A small class-conditioned image diffusion model, trained from scratch.
Model: patch size [8, 8], layers 8, width 256.
Data: trained on microscope photos of single blood and bone marrow cells, 48542 training examples, 43.5 epochs.
Rows from block 2 of a small class-conditioned image diffusion model, named by matrix and row number. Rows with one number belong to one neuron. Each number is 128 + 24 x the weight over its row's rms, rounded and kept within 0 to 255. All counts start at 0. Numbers have three digits each. After the name is the row's rms in percent of the matrix's.
After each neuron's rows are labels from the 100 images, of 14976 (inputs lightly noised), where the neuron reaches its highest value: "peak at" is the part of the image that holds the peak. Only what is clearly more common there than usual is listed. The data: microscope photos of single blood and bone marrow cells. In brackets: how many of the 100, against the usual share in percent.
# fc1: MLP up (model.blocks.2.mlp.fc1.weight, 512x256), inputs 86-171
# fc2: MLP down (model.blocks.2.mlp.fc2.weight, 256x512, transposed), outputs 86-171

fc1.364 055:156144138163080124127118126169146133139150138112146154217136105112131113127174148129097138136135114131154126112138167087097146127125152100138126147120125137147131083114119090128104149122130128150094123116163121132122129146139118126116118109133125117137115125
fc2.364 046:127135141091115124139150125160115137115124152142131133232148145173118122130145116128166105150150129138133120103151125157124134145153156081132124107128124163154134161099118150133142125143136134123094064148127130132121162146190135140118132083137118149130135118
peak at: middle right (72 vs 9.4)

fc1.89 059:116121161134135126145090111188150125132099133109124128102134124116126126112133149147109138139144107122114157089119130137155132091131123130122115132118061116140147093116140126111148162143125083158099169100137129112087162119176133163121139133173145110159109103
fc2.89 059:123123105084183131131125131255133122146158152123153108102104113083120125134128109113131119114113121130141140126172123104072134141150113184150135126125167145134135112134120113129131079130102130143062118135113111143138101138123148120132131167129128149119147131
peak at: top centre (58 vs 9.4)

fc1.132 169:163159101099104154121150115157187088131166125114135186133125070108114142165113142078149103156123138171124161145132156099129128153179113143137127121145128111132180116129075101111140163156133117150139123123145148147132143113134078122091198137124121105124124125
fc2.132 101:089110125166155146141102132123050156125096096137133064129113084138110146168116113058097172100121159175135161130129093161105130156093137148130106131121140127128077132123081159139122141092118110106154134126133113098119126159110082118153188122119125102135128095
peak at: middle right (49 vs 9.4)

fc1.298 154:161118120114162101178109119156165155110078151132131155137108070135081111110125141128138152107134110137121156114123162116124143137090141136131125159121132131135070117137142137115125150120158119110138139173145114144085124151123141120120089149100124077164157088
fc2.298 112:100158124149090105095128130150081103103156142150131094121118086112088124119135116119105112158143123149124155115139109145125121132171132132121131152138121144128179132132150102158138149127160114141155132157115132093112128114118132130123093121160124066105149072
peak at: middle right (40 vs 9.4)

fc1.229 171:139144073093076055159120128126098076113100133118145102114119140117073110125082129105084143165160108134122174115108118151107163167117096113120167138101126104142115117115152142165105127072148119118091140128142134102108111093136114129189156147120103118118108145
fc2.229 097:115133066153167061087133118095152179104151127133132154142139168146074136134088152092160126106154112127115172123136136110127100169110162148121078126170126121125144134115156107091152141186144113113103129136122124148123156165109111118071162120131154124146119130
peak at: middle left (52 vs 9.4)

fc1.257 129:129103152153132146135129120120141118125099148143147128137083125111155124127108114112175126077141090156137135121104117207094149123093096105144121169152124129120179113125086106114106092089130126103114141138145152150174096105097116106139173127129106115126105125
fc2.257 103:119166136104155130110151136146103123128142108130132122142123123154149146106100154114074141202125075161123116159158157063145143126166161111117135175119119136094076124114104152133143110157123121147137124119139107107160166160109116100123170123144139107147106124
peak at: bottom centre (55 vs 9.4)

fc1.337 196:103101164073102145159158171130133133130189108145154151129125136129127116129127130174124107138113159158133169094117168119110115119111186128137125108130130113145112115117155144129101141122152118135149129101129148125055121120119183193172131140173157084074173115
fc2.337 091:132164162185142142106105113127114133130079107113120087134122139157126117125131130164130154106125155178125178100150087155155142111146067109101121122114144147144142155139153106107151142146153109137146116096118101118056140132121183170104127124067091077175165098
peak at: middle left (42 vs 9.4)

fc1.345 059:115148133151154134108123095132152128123123114117113125164096150060116116120121128104111130130110099155104103115110125106112165141153122135054139119126137167127138135142154125116094171152104151110095121127119132126134095119142112127147150130124143134127094111
fc2.345 071:125125144089126134118132130152131125134128155129112125199100129224135135122145129118145119139133140125112135101149131153119110121113122153201129125147143138127125147116135145140178149125113134144081096116133131125128141135163122140131124133135124152128124110
peak at: bottom right (37 vs 14.1); bottom centre (25 vs 9.4)

fc1.8 057:128153132135087140122108124108128107123122124147097115132115095139135143131112146112152107118105100133146127148134117136086118125110158125154094124156142091142110131126119170112114067152092159117142106124114132128127161161176121115117143109118115123143139103
fc2.8 077:144112121125161119120151124145141107140134125136099129145152096103130109124124135134138131137125128117133136142127139166208155128149134083086125132111132127121127111129140111130117077120133110134134110134138120137128095130166135117124149107138123147142130139
peak at: top centre (43 vs 9.4)

fc1.441 146:108102177118107152157130158161139082151136129154133114138096125122147159105181149070114132145111077135127110156117130179135160084136105109111153096157129123137093118131141153090120095094145113114113119159151113144114145113141075141093099141072124090129112115
fc2.441 111:150150175167132156128113094133110179146105113120126137125107129126121137123193121045144124095126087122119110128131098058131097073104169132141094112111118144133154123127140092162138108156163105146126140159112146103098111128140076143147095121171130096126100116
peak at: middle right (26 vs 9.4)

fc1.248 078:133128136103091120153106130192139133094142129137178116127094145149128115102138078141106156145116174152106116124116159161110117115081089106160134150132094132099119109101155115124148123138170159111130114135129175121095146140124101138112128098114118169130089158
fc2.248 105:118115120121121139152103095156143148105132151138156114137126113118139157147138099110136148145174098129107151122128137138145112150137085122152132118121115134100108090112089128127137156099127101129117124152127140084148124136147158120093153107128124133156133095
peak at: top centre (29 vs 9.4)

fc1.269 142:193139119093109156137111130137107130114164166113131122126145142104158135124167140142173128160201130135119121159135090123105124099114133135131108080120127123130142117131145126132120120115149112131091134147146121121133142116122141125140169138126123140140114119
fc2.269 100:097090109127136166138124103122157139124106157134133157134141141169151125131151100123083128102179124113102103148131156162151119098149121140116140067118112126133099118126141122158145102141123113117084108132118151157141108133140137110115170111148142125100122123
peak at: top centre (38 vs 9.4)

fc1.136 134:103121133167117174109161125115113145133151149120141103116118162109205125158120144144153126165174129139146109122160117151130147143153130136133086120188131126148144119138118090150138108122076103144095129071149125083142109105120113131116179143192126165144114154
fc2.136 115:162136131081125175150100124092160123133090141137129155137122190151194140141105111144106160093174144141112105126097132095134126130113095149118148128092121152124094115113120162112120105141083127094106117065106119162155118143121127123116172129053118180148115176
peak at: middle left (35 vs 9.4)

fc1.399 102:172100105113100156090145136127114157107130162117133132119124153085161156131152122154177107117149090117140117131145131123091122092167140120122126109102128115128154113141133159120104149158110095143078134117174134142130102140107115134118144161127108147169077122
fc2.399 120:116137102132145153133092120135135096134156125131113098118134137149141161118153153142094199142152129111110087164126139123138105092068106121137136096155121116108099115089143104106135129108082135081077123104111116124140143110111132136122114128133150158137093141
peak at: bottom centre (32 vs 9.4)

fc1.284 093:148115108104130139109140158168114116162112124044154111120092111124132128126116164159147106141162132118132158087156115143141164098118131085117117147123132104125139115129122124138131120116154129095145115140139052132109144112161141121115131142134108127146122164
fc2.284 098:125135162135082132117119141141116143133125127078147112142106059127146148122163129102157107124120121139133109154173075148109118125143137119088118108099104158113119142095114109054158112118087146190118102114138091130128109120153129144113127176139143146134145108
peak at: middle right (25 vs 9.4)

fc1.104 055:109096122154124151139123099229151146127135128117125137129132137169125132122133134116145137115105089139122145121104132151155112142114109242134123130143079110134144102115149120103119135136120124097059138130110115130124102127168137146114157129156131151140123132
fc2.104 074:108141123109127117128132134250111139113108130112135125112140110096121125133131127124110130114126123127124128109137123078073129114141122251111114135128084113118139150125121153121158121127123132149058146137120136099126141121196144134134126155128124159133147153
peak at: top centre (53 vs 9.4); top right (32 vs 14.1)

fc1.451 178:126147079131106096150126191147093129166193082142150094141099141141132133138150063145113127148147161093116137144121128138120095122100057108117125151131131125130125117123080150118117133148113119108149142082137112130113134123129094138168168149135142150104079154
fc2.451 098:136113072129126095106125076129165128171069087119120152128123157098143132132147192147132134112147160082131127131141149143144151119150195122134130154138130141146131131118086098155137127106103130134148129094116153118126144134118099146093169133133101155152077134
peak at: bottom right (33 vs 14.1); middle right (28 vs 9.4)

fc1.216 054:124125137124109147124129139083096144151130156130117116118121148065143150127119123142131134109109125134158089124113136118169122138140114106063121155135121126117138091127147147104102127126145125137127112135127120110124113111173152115089145111130124106120101128
fc2.216 056:113128121159149117132115124044130134142128138119132135104154113224121120136137133137123128132138141115147099124131133160075120126116139065194123131122113126105124216104116114139134105128119143091112118126132120134115109130176118132140120108118123108136123138
peak at: bottom right (47 vs 14.1); bottom centre (28 vs 9.4)

fc1.381 065:109150121153182147104116138131125144135129140138133143131117124102149130125123139118150133119100119145142124131131144132129143151132150153017122125153128141197147090146140108107129122138121105122114130125206120114129096123110113123142133089142144106100129096
fc2.381 136:120118103151095121115137144193129127105093115121107143131133131123124129146099157134161136136111161117138118182134157138120152127106111137166125136115085151152132137182126077099100079134108211138160134115137107126123164104091127114117132181152140140166120170
peak at: centre (62 vs 6.2)

fc1.268 048:157149120091144151117130131092117146093136129084147113049099181153104151116132137114150126151116104143133111133121140188166124158129126187119101142099125153120104111132109142131099163154123130125159135127138128133147141106114126119135134133166118111150126119
fc2.268 063:134128137190118127126123129092126127143130107112139128003116131107134130138121126126073131120130133105136127129147128056069121116124128197132131111141121124125129189098130085123147142125122121140149145126105121135127126133124131138130128136124118109126143131
peak at: middle left (57 vs 9.4)

fc1.17 190:131177086096145184120139102135163099148196167150142110135136142149174137162124107113119145142115142154127089073137111107130182136151139151130122082131115121127078112131105143139155153146167124145136113144139114111106147148114108103097135119142160137130112165
fc2.17 134:130069083161114183133129147133096161146059171109130149131133148130171129172117157109160117118110161148116074087124159155103089132085112138130130069143119136144174132136115115116112153118175125114133130132138146141100125108117106096159133128107094143130120161
peak at: top centre (81 vs 9.4)

fc1.151 166:040140122162133146125153182137136118153141105112147131131113125150084125111097146091068159060159123135132135096107162135161118142136116143138138091159132114144104119126101124112121128076183126085140134128148113116180147155121081108123116141092137124153149139
fc2.151 092:219118108084131161138102082099115141141124112146137114116105141134084114123105109077175106185156131152140124099144100121104123139115121145120123095094151136142143141130101125142140111172156121170137118118117141148177096115132063098123119120150119132109152132
peak at: top centre (54 vs 9.4)

fc1.177 067:113065143107164135140121117099130157151129086132111160085093154129131127117137119123158190111133128118145140139140156146177172143134112165095137174136086101148148105121116139111112108131099129172115156143130135124140123108131137175156135114140107109104118173
fc2.177 056:135138129155037135127132151110122126129121109115122115044097128113109143122122142137104110154169145120129107144119129129063096138131129166124119118105115088131112122134115132114124073120115126135111114140124115132130170133073139140129119106121125098142092153
peak at: bottom left (47 vs 14.1); middle left (29 vs 9.4)

fc1.406 119:183098161143160168145135100143087137142086151130130139131123123144177132123172150177122140140171134142121112130138108147152131112062100120108134144120115124130178103100173112141107134139114157087136145148137158130158131109117158172169183110155117115098138116
fc2.406 127:081188132125121169146120136121176162137152148113133102138151114121161096115166084140147132157163119118110133099115163104130124168148106120150125131116098133135130119119140163123146149129135102161145114137116131084186132100107164124107158149087133126152180134
peak at: bottom centre (28 vs 9.4)

fc1.369 053:126097114118141165163124147107107135122123100175145155089119152155153153126140126113127121132123123145114143128190149166126152148112131146185111121176135115092148109150095124122180119124147115142152110137104119141135139145016132115154133118146102100109133149
fc2.369 063:120118124189118121111128136093137120136132101141134129070153147104128126127118127141081127141134116117122125139119141064115130140116135172091135129137131104099136158129127100137088138141147160103178118112135130125119115125004127126134116151119129085117106121
peak at: top centre (47 vs 9.4)

fc1.217 174:160150146148146130135059100133187174140096130159156156124128101139128140109184114167152141136098141157140100158125126128152126076115147134139071098136134117131118114122120078116123141192121122107131138168134133083113146126124108140122129146163188146159146141
fc2.217 102:100105144088137149131194150110074079157165147112126096123119110148139130114164142178091120121096132145138100162126147119116127094118097152110203094120141152135146129131131163140117121061106122127118114157128121159131116117100128140131129123084070146099139153
peak at: top right (35 vs 14.1)

fc1.452 049:139104122153093127143150142154149128110136144156129154233107145078139129115134134119128128092127140116134146092121129089124143124150124098105149138129114155125132107115138101072096160096147144141088133114145129127118119133115133163121117186124118160144154135
fc2.452 058:130131125069168116117115126160127122123127134118144125203147126185136121122133142103128131135123156117137136116142130179109119127115130060127125133138148143147126172076133166156166130120119136138077130130111148131122172128138124117128142137152131171139142134
peak at: bottom right (48 vs 14.1); top right (33 vs 14.1)

fc1.481 091:109121137106079156113119172140107151117141133134180130119126086147131131097148142157093130117089112108134126149125108142116113115130158157157125142156128126151124109085147141123099153142166157127100118103134125134158129158068079124139172137128122130131107096
fc2.481 069:143127125119151146147150102115152121126103151106132117175099166128125154118131120148167136144126128129109099151165155121122156120116116144108135120138196166137123112135159102155119079141136140164105123120110125132184141101175112118102135131127129084156115128
peak at: top left (50 vs 14.1)

fc1.29 158:150126071130161147095113113130113105143114156131133172122138094186150109131103152136111122140126151132119151150156104138134114131146117146120134091119123136125137114123149113108084126086114123107131108081138105106099116146127134125136126122119133107126141140
fc2.29 110:117151089147090154143146129153138138157151134139135069142150105073159109124120102151147156119140163128125158148076165119102160114108119141141117102151129142117122140131139139151189111181127117120137138077140148144108144100127140124131111125140118137124133130
peak at: bottom centre (52 vs 9.4); bottom left (32 vs 14.1)

fc1.109 049:128091127124134144156149130130123120125149132150140131140122144121137127120145136118155143118121140134125107150085111144174148139146118139097159092111107111128169106103135117105123153114115159144102152141120129136142111153093101067127108098110125113124108125
fc2.109 061:116119121149120122119104139133112135134103112103119134109145127138130119136152116135087118122126137119111119130136104079018129116129117156152120122122087101112131130122124130137130129130135115126095194132091116121124160118094108104134131118141127125134128117
peak at: bottom left (44 vs 14.1)

fc1.443 109:083161113070112137145114096172087145110106147154149080113098101135105126139119131145095190104096131117129136138081126118127104120112137129143113154110146163154121109139127121138123128137119115157119126149151140135146123125139114113111143159128134080118153096
fc2.443 124:155113120157106136123139175134163148164142138126126159135098120134123137112147134101145085113097117150141157111162134141135155123144119149123102139150122155117118139129133167143132127127152130130107135144134126135150126107134135090152164122113067091113125089
peak at: middle left (30 vs 9.4)

fc1.185 049:130142110152128151128129124186124142136146112141137126126101141204113130147148134117106125130101133146139135118130118134080136129097139135179137139156136136117123100135152129101182124124118109107122140112121108144104119128065111128115160164135128125147137123
fc2.185 070:134126131093115128136143124160132121128142103139126128113148111050125126132130121129133131114114109147111150131120115132194148130169134134047128131104133132115126195112123122125090121125131133132150109126125139153122111125047133133135138126123120128126134139
peak at: top centre (96 vs 9.4)

fc1.118 166:104120099126143168111117116128093134096145131136148060132133147150157147190122125130124153069120135064124084124144111155143141162138108132119112099153130103136099119118128110114124130127062123171103149142141066102103141135105135160136146139086082165149096157
fc2.118 094:141128102103124173139133141096152124101115144140127202123127141113160135183120130124121095167115135058148083123112153082096117175118149134120154096104139127122165135110132151129137105127054108101110133146131188152105119126097129146126151126161169179100101155
peak at: middle right (33 vs 9.4)

fc1.156 050:128118117111119140120148137071146141105163137129100131127117149091129132146115126131147140121133148133115126103108133116161136143152140108076157132095121137133124110148086122093082140129126116130143148129130129168138058109141110107128113146118118124146132095
fc2.156 071:117127124170172119122116124043110136121102143124120136134158137197133126124120127123107131141129141124123093112123138159077114119095123137219133112140146130133127163139130132150134105122132154128132151124137118111136178119136113134129117147131137136124113110
peak at: bottom centre (78 vs 9.4)

fc1.15 156:111118127090096126095147129145153105105159103146153067122124122170174073175123096142102103115118155133123093126101114117119141142137163143131104142158129144126125112117175135134088126122098129187160129135133109093105125155098115164155165128111104072149167096
fc2.15 123:149157117179134121156124133145108134095107111109138189154130131095181075178112176132151153139122175113145072145146149151141090149115093125126148140105123142122131131114173122121157111130066126093173134127127156152095130113150113154111150127178164070113167105
peak at: middle left (60 vs 9.4)

fc1.117 079:101139148112109130138096114100143148154127151113170130112096122122134085153157155095157143122138104151156152088107122121105169146107145133116103118117155064210127125143139089107109124138120083109104110146140090147138097128090138104137150200151185100155129102
fc2.117 084:116127146161142140114181147097132121133118148142159129114079139133120123126105119139108116117126109160130143121132154143138133123141128133124139131133216088211136087122132141137116098131121123180112121127090151095120220135101130131153136209094110101114099133
peak at: top left (34 vs 14.1)

fc1.473 049:120141102111108126129101102095105132120133173133166122127117119068141139127134142147120140158152162139104127134129139112141139123142161079085114119149119153104124094140114129096062130126103109112123122132150146100091116157145118146139121071123104140098120096
fc2.473 052:139116112174126123112127124054135121139132159142141125143125127216130130127122148144139140118132128129097098136133144173089125140092131042168127120132150137141137202164139104138147110136139137122139138125110113133136167114108155130128111139133123099133123129
peak at: bottom right (72 vs 14.1); bottom centre (27 vs 9.4)

fc1.202 098:138139121117068127174161127161145133106162119123142129157122167129133092134114161150157134120087107135152123128115131134118118154150105146144113125148119130151133101126135128099070204115160119144118134128146133108117098155135143148153166136134095146122111096
fc2.202 091:108119175161138079104139109180107135131100101130117118160147162133104096103122116145093134125140111128116110138138128107170118147128139107132123134131152156123130173097133123114100201140156150119128126154112148132114123132151140135135109107105131119142124110
peak at: bottom right (48 vs 14.1); middle right (29 vs 9.4)

fc1.469 053:131113106111171122160111108137133124135127117132242141164089094141139124083129127132164138145101126125126174136123114108104146116160146104086147135111089144147130113087109114136154127120129187112137143103130117142102139140151114141091113102129150109156085154
fc2.469 083:129132139132086126149088102121131139124134078104229143122096132085148148136118156091067138132130144098100122161100108142114077130094151129125102130117095177178134107129136124117075105134102113129121085119149121126120141139146117116129120097151144121151128136
peak at: middle right (40 vs 9.4)

fc1.25 072:097145092126140095160115138111124148135157139142171108101123162097094139149147120142123136155111114126139104160123100166155117110142143140095114135176131103081132126131137171124137081161155112160130062109140115125142129135149107128122143117132115120085124106
fc2.25 064:158135122122103123126147149109145110147133128144175126103162152156113124142139114123147137152155137127129107116165141100071146145115142162152140126140168125087133136110128092133129050136125170069094057132132105127148102128169138123109137157120098110151121109
peak at: bottom right (39 vs 14.1)

fc1.212 079:138081143130128136157109098166125150115132161163121128095113112140111114137132150143108148136139124133151174135141142134096110107135120159135132156110117089167111080118145087124121158129156116136109111129155152108123181187060118209148145143122132166149085124
fc2.212 085:124127131129137130136110123148107145105119134104168105183111113056129117149139112127131120114118150130109126120161096088091109113139115103154111125152190140127122161113120162118076113125125155176101155146134126116109149141130125136139130091106139149127153120
peak at: top centre (98 vs 9.4)

fc1.119 062:140126087142165152128127112125132117107139112131089164140135157137160142123098146129114123122076115121133134117157101120136129088102164169121145108129134124081134126128145137105128073147132155124140080113117136146134126120144174140131155106094092119084112127
fc2.119 067:123140166110108122103155099093120109131153133154073129110132113099152126107159130127101095094115093114137142120107120108146104132153135144129141124097130100113121147115147135141120105104175083137105060137172138136101144136176106128112176094100134089132127109
peak at: bottom right (33 vs 14.1)

fc1.436 063:110142139098115149141138138120135156123134130114157113150118116147119150120136104121129129105127118152107122097080131133105129133128115181131123151140142103177128132150134143163104131134121111113135154144119112120142095143062132120109122228129119093147118092
fc2.436 065:128104116162125133152137122164129130118150110125158148174106105095139113123141137121125115120113111142155124160119106108155123153151129166155134121107142107157122149174121120021084132122142123159149136146182143153125139142120137127122127162123147098123145117
peak at: bottom centre (64 vs 9.4)

fc1.414 087:115088135129159118139123132142142141128196117110123141140132160130131113092085106111121123132095113090129138136132108125119125153140132141114102107162129119135130123138109105102100129102078145146106173157106090129128111123132155135167110096139097113093148120
fc2.414 058:134164122134097149150137125194130126101104122105118128167124123106116131091121138105136106144088144113095141135126118130110134108132113123123123141119084107116129083165123166129176151100100111134103221120101143102116142141155086162108141115133140155145154165
peak at: bottom right (41 vs 14.1)

fc1.154 053:144142124142170125133129142111138124093164138134094141162158189133114156098127130122145117154123137121097145094128121125101087132133128171134147134106145167226123124141109131119100129108111116106146091163141107145151122136180155123169100182138121143136151123
fc2.154 077:136138132134117133136104135161124139138135140140087121174169134087140133133135136147109126125146093122087125108160084091138124129152119148160141117167149130220102099178121119096117197125141156165098064121145138140128122145230136117150133167107128143115163107
peak at: bottom right (35 vs 14.1)

fc1.81 086:152128136136120145125168159181126128089126131134178120133105175140107114150108111151114140154140081153099121142073145107127097119133089127149147130131085132139156122111122146138144151155171159164122125187123154126115148119118129158083140124129152141161110152
fc2.81 099:134122137136170110133170179126116151186125143127152114138143086134176125097143073131149144165111179122120114126074128120129115141128101125198168150112144145101178096137123147128121082133096097112110138102165148128143115102131112093088111164108132113138127084
peak at: top centre (43 vs 9.4)

fc1.58 168:123144217143149166124184166129129109136143120141140130129124147141126090097101155156133138125079093108123114101099152117119111082156115149130130118164130113136117124127153129114142148138117119165153136131131113123133126151126115086078123139103133126127111113
fc2.58 071:123133210109073160118088121109106149135110106114114123102107165118122105096086102146120114142102097095132118114140118148141149066109139178110109134112144115153152154140142146149134150114130116069139123126124131121134131125116104112177114102146113135139096117
peak at: middle right (40 vs 9.4)

fc1.428 104:136122111114109124107159164114121140165097107100130112117128083143118121140127152165134158136128127108163179109133148120137167108072101155144126134148130181112119106131093110133134164164148092140107106153159081112086071109093107165097129138130132102156145162
fc2.428 082:135121117139152139136119094119145119137185111172115124138134125115112112131139110135118122125133115103148158086105110129130088139148139142160108143102191092137133136072106150208111160119146190131089134151129201152112138133115133143152124168125144093095136168
peak at: bottom left (40 vs 14.1); middle left (27 vs 9.4)

fc1.354 056:126132125145150129119111123140118134113130118139136115179121135104114132122126140138136124114125127148107131143140107153185133130117138103140126154144088125123121087108131101115122143136143135175084148138125135124134106106101121133112155139129147081128135135
fc2.354 084:129127124124110134142137131153133129116117128128154135200146140183127130132126121117117125141118144136123109135129144126064119146119120102131135126130100132113141124139137148144142132126127130091098135138132132127141125125123133117126125155133135106126118149
peak at: bottom left (64 vs 14.1)

fc1.470 074:129102143126130122096073180128128161115152113094139119121115135147139124098134124151129127120103099147132090140130154136110061142109087122088134132133096122087118111112192138137101106156192149122141110160149119083168111074118139161190144066123151098101120123
fc2.470 087:138111113082142119108114165106142135144130129119170126116153076146118121130110119128151138126124140119066147119191170156146136127119107118052141112139108078151122114115087122152167084125078120148139111110093113107149102109066150130157117000126131138112118141
peak at: bottom left (34 vs 14.1)

fc1.355 087:135101134136134150117118143178121108151114146084166136064083148119169116121118134123076107084167130127106121135112143107124145146111123162144136131111085117132134122105129080186135139128135125155127128154123142121137117115107136167168119095149153116136151157
fc2.355 100:101114102132081095104092154128119094107124125040131145103094162143089115126156137136135109060101141159149111137105119103091151103098128128121120140127137154133097103130109108150189177173161124104106126087110109133067125107125096081186142121144156157136106080
peak at: top centre (40 vs 9.4)

fc1.391 066:131114135130099141135125135085124130105133106124144122133101142160144145111145145111136121116136118167111134119171125132080136111125112081135136159131128159119129127132143127115147133117146103167162137137109117141123127105072138136124127115140137108127094111
fc2.391 082:132122118173148132123126137024132122129128120136134124143147123135126123125103123142119122134122110133122108145105138160176130144117138000129128135117137142147145148115129117135072144133137134080187105130129131133130127129093126132130130126119121062122115124
peak at: centre (40 vs 6.2); middle left (38 vs 9.4)

fc1.147 131:084105140135156133107104165125110117140143168155141086124114120139116136148112126143142172113106129121132131131130120127111092141152115138124134211100124129135141107111185130151107138110150128141118144154135116083091124122110132147129162113128148094164130115
fc2.147 162:156171116114118128132167096134167142115144161100131128121146107123132133176122152146113108135062126137122108136126131137144158141104170112129116222152117133119104126133163130107159130132149123113132127140126135172103128160123137146136163130092102119095170096
peak at: bottom centre (26 vs 9.4)

fc1.326 062:155124132148126127120126113131130120119111138178193116115120143125140148100143125160131154141125109113052126151155145134036116095119145122186104120147071115107146115103103118189102094137121146117133129146124132114114077107128118131133114118141110152129123142
fc2.326 082:139121127134181107156190116110116094113116088153162130130143112109110114095145132143127100148080117154119106158143119124162180169167142108119116125103068138133148105146170123099151082102154122141155137166183151170150156155127142116086153077146087119153120144
peak at: bottom centre (30 vs 9.4)

fc1.186 181:105107119147121117078124127112146128133164119127150072128140115140160084137113101121150184128095109110127118109124130136109140123134132128123134146102124105142117117122139143144123160160125121128139129196136138131127114105135119143090162141080098132175141145
fc2.186 094:149152110101130109163132139123121131141119121143122166116131115132162093122138160112106074123106104096133130103113117106128108119113135127126125137139133118143131163153124101109140169110124112089123122170138113127116136143124138145163139116172151153078125123
peak at: bottom centre (48 vs 9.4)

fc1.13 096:115144128107112117130103096158169142124159152131133162130125059122133119100141126097152144136129075151133155166104151091051132117132110137128124109105117092121127110103129141175100158164111126113111079152127138139172080139133123129121125136098133099120083093
fc2.13 127:102122118102145125132128118154167127141149146128134163161187062181105137125137106191168129116114125093098104111111141113135166108162103132122150138059114160100126133095126113160095122138150127145116067101101137179099141126116122144132136138111121134102168176
peak at: middle right (33 vs 9.4)

fc1.494 093:122123119138146137115124139173128126144150167163144110126106143108104134123131125125152148159136160137133191126120119129139187102163192196087078121109102090168113094120116086125097192135086111121100133141149131115128143132135088093108100128136102139089123072
fc2.494 080:125153131144092142121130113145126088132117144151125147144115167169104129148114128126111114112106124148098164128110163129146089139115083202167191145121148142080122134125122139153122148138111111135145134114098158136129177161144109102151142106130154111146114133
peak at: bottom left (45 vs 14.1); bottom right (36 vs 14.1)

fc1.282 077:104102130148122141140160108145119150154102128157130143156105117114114153117135171155085173135121107127161148143136146111100157110149157129146110143115129098162108070128114086142133157117143083125118143130185120086131182158057100183104126172132129109131133127
fc2.282 091:141125117117138148128136130174123134129131125148118140119193153145127118126132103134086129145128131124119137086130131129118115140127123155151125128142170120107151137106141166151121157129150187125131165129136140115107192130171128126123128098123125162120121162
peak at: top right (94 vs 14.1)

fc1.249 094:131148120144069133137162118182118138118159172127128096172131141101140153124132119130162153124134119154158162075107131137097113128094112157102091136117098127146131095111133116121074184146111130132113133131146122129109109153129090121132145131125138158134136099
fc2.249 108:153098149120128112111104144158139124119140140118116149139128150173120140122131139128128138138146108150124135121125129162130150114155141186161135123110127104135123135125151139112166107116111142099122118114121117144128152129089095133107117119133119171122127084
peak at: bottom right (43 vs 14.1); top right (42 vs 14.1)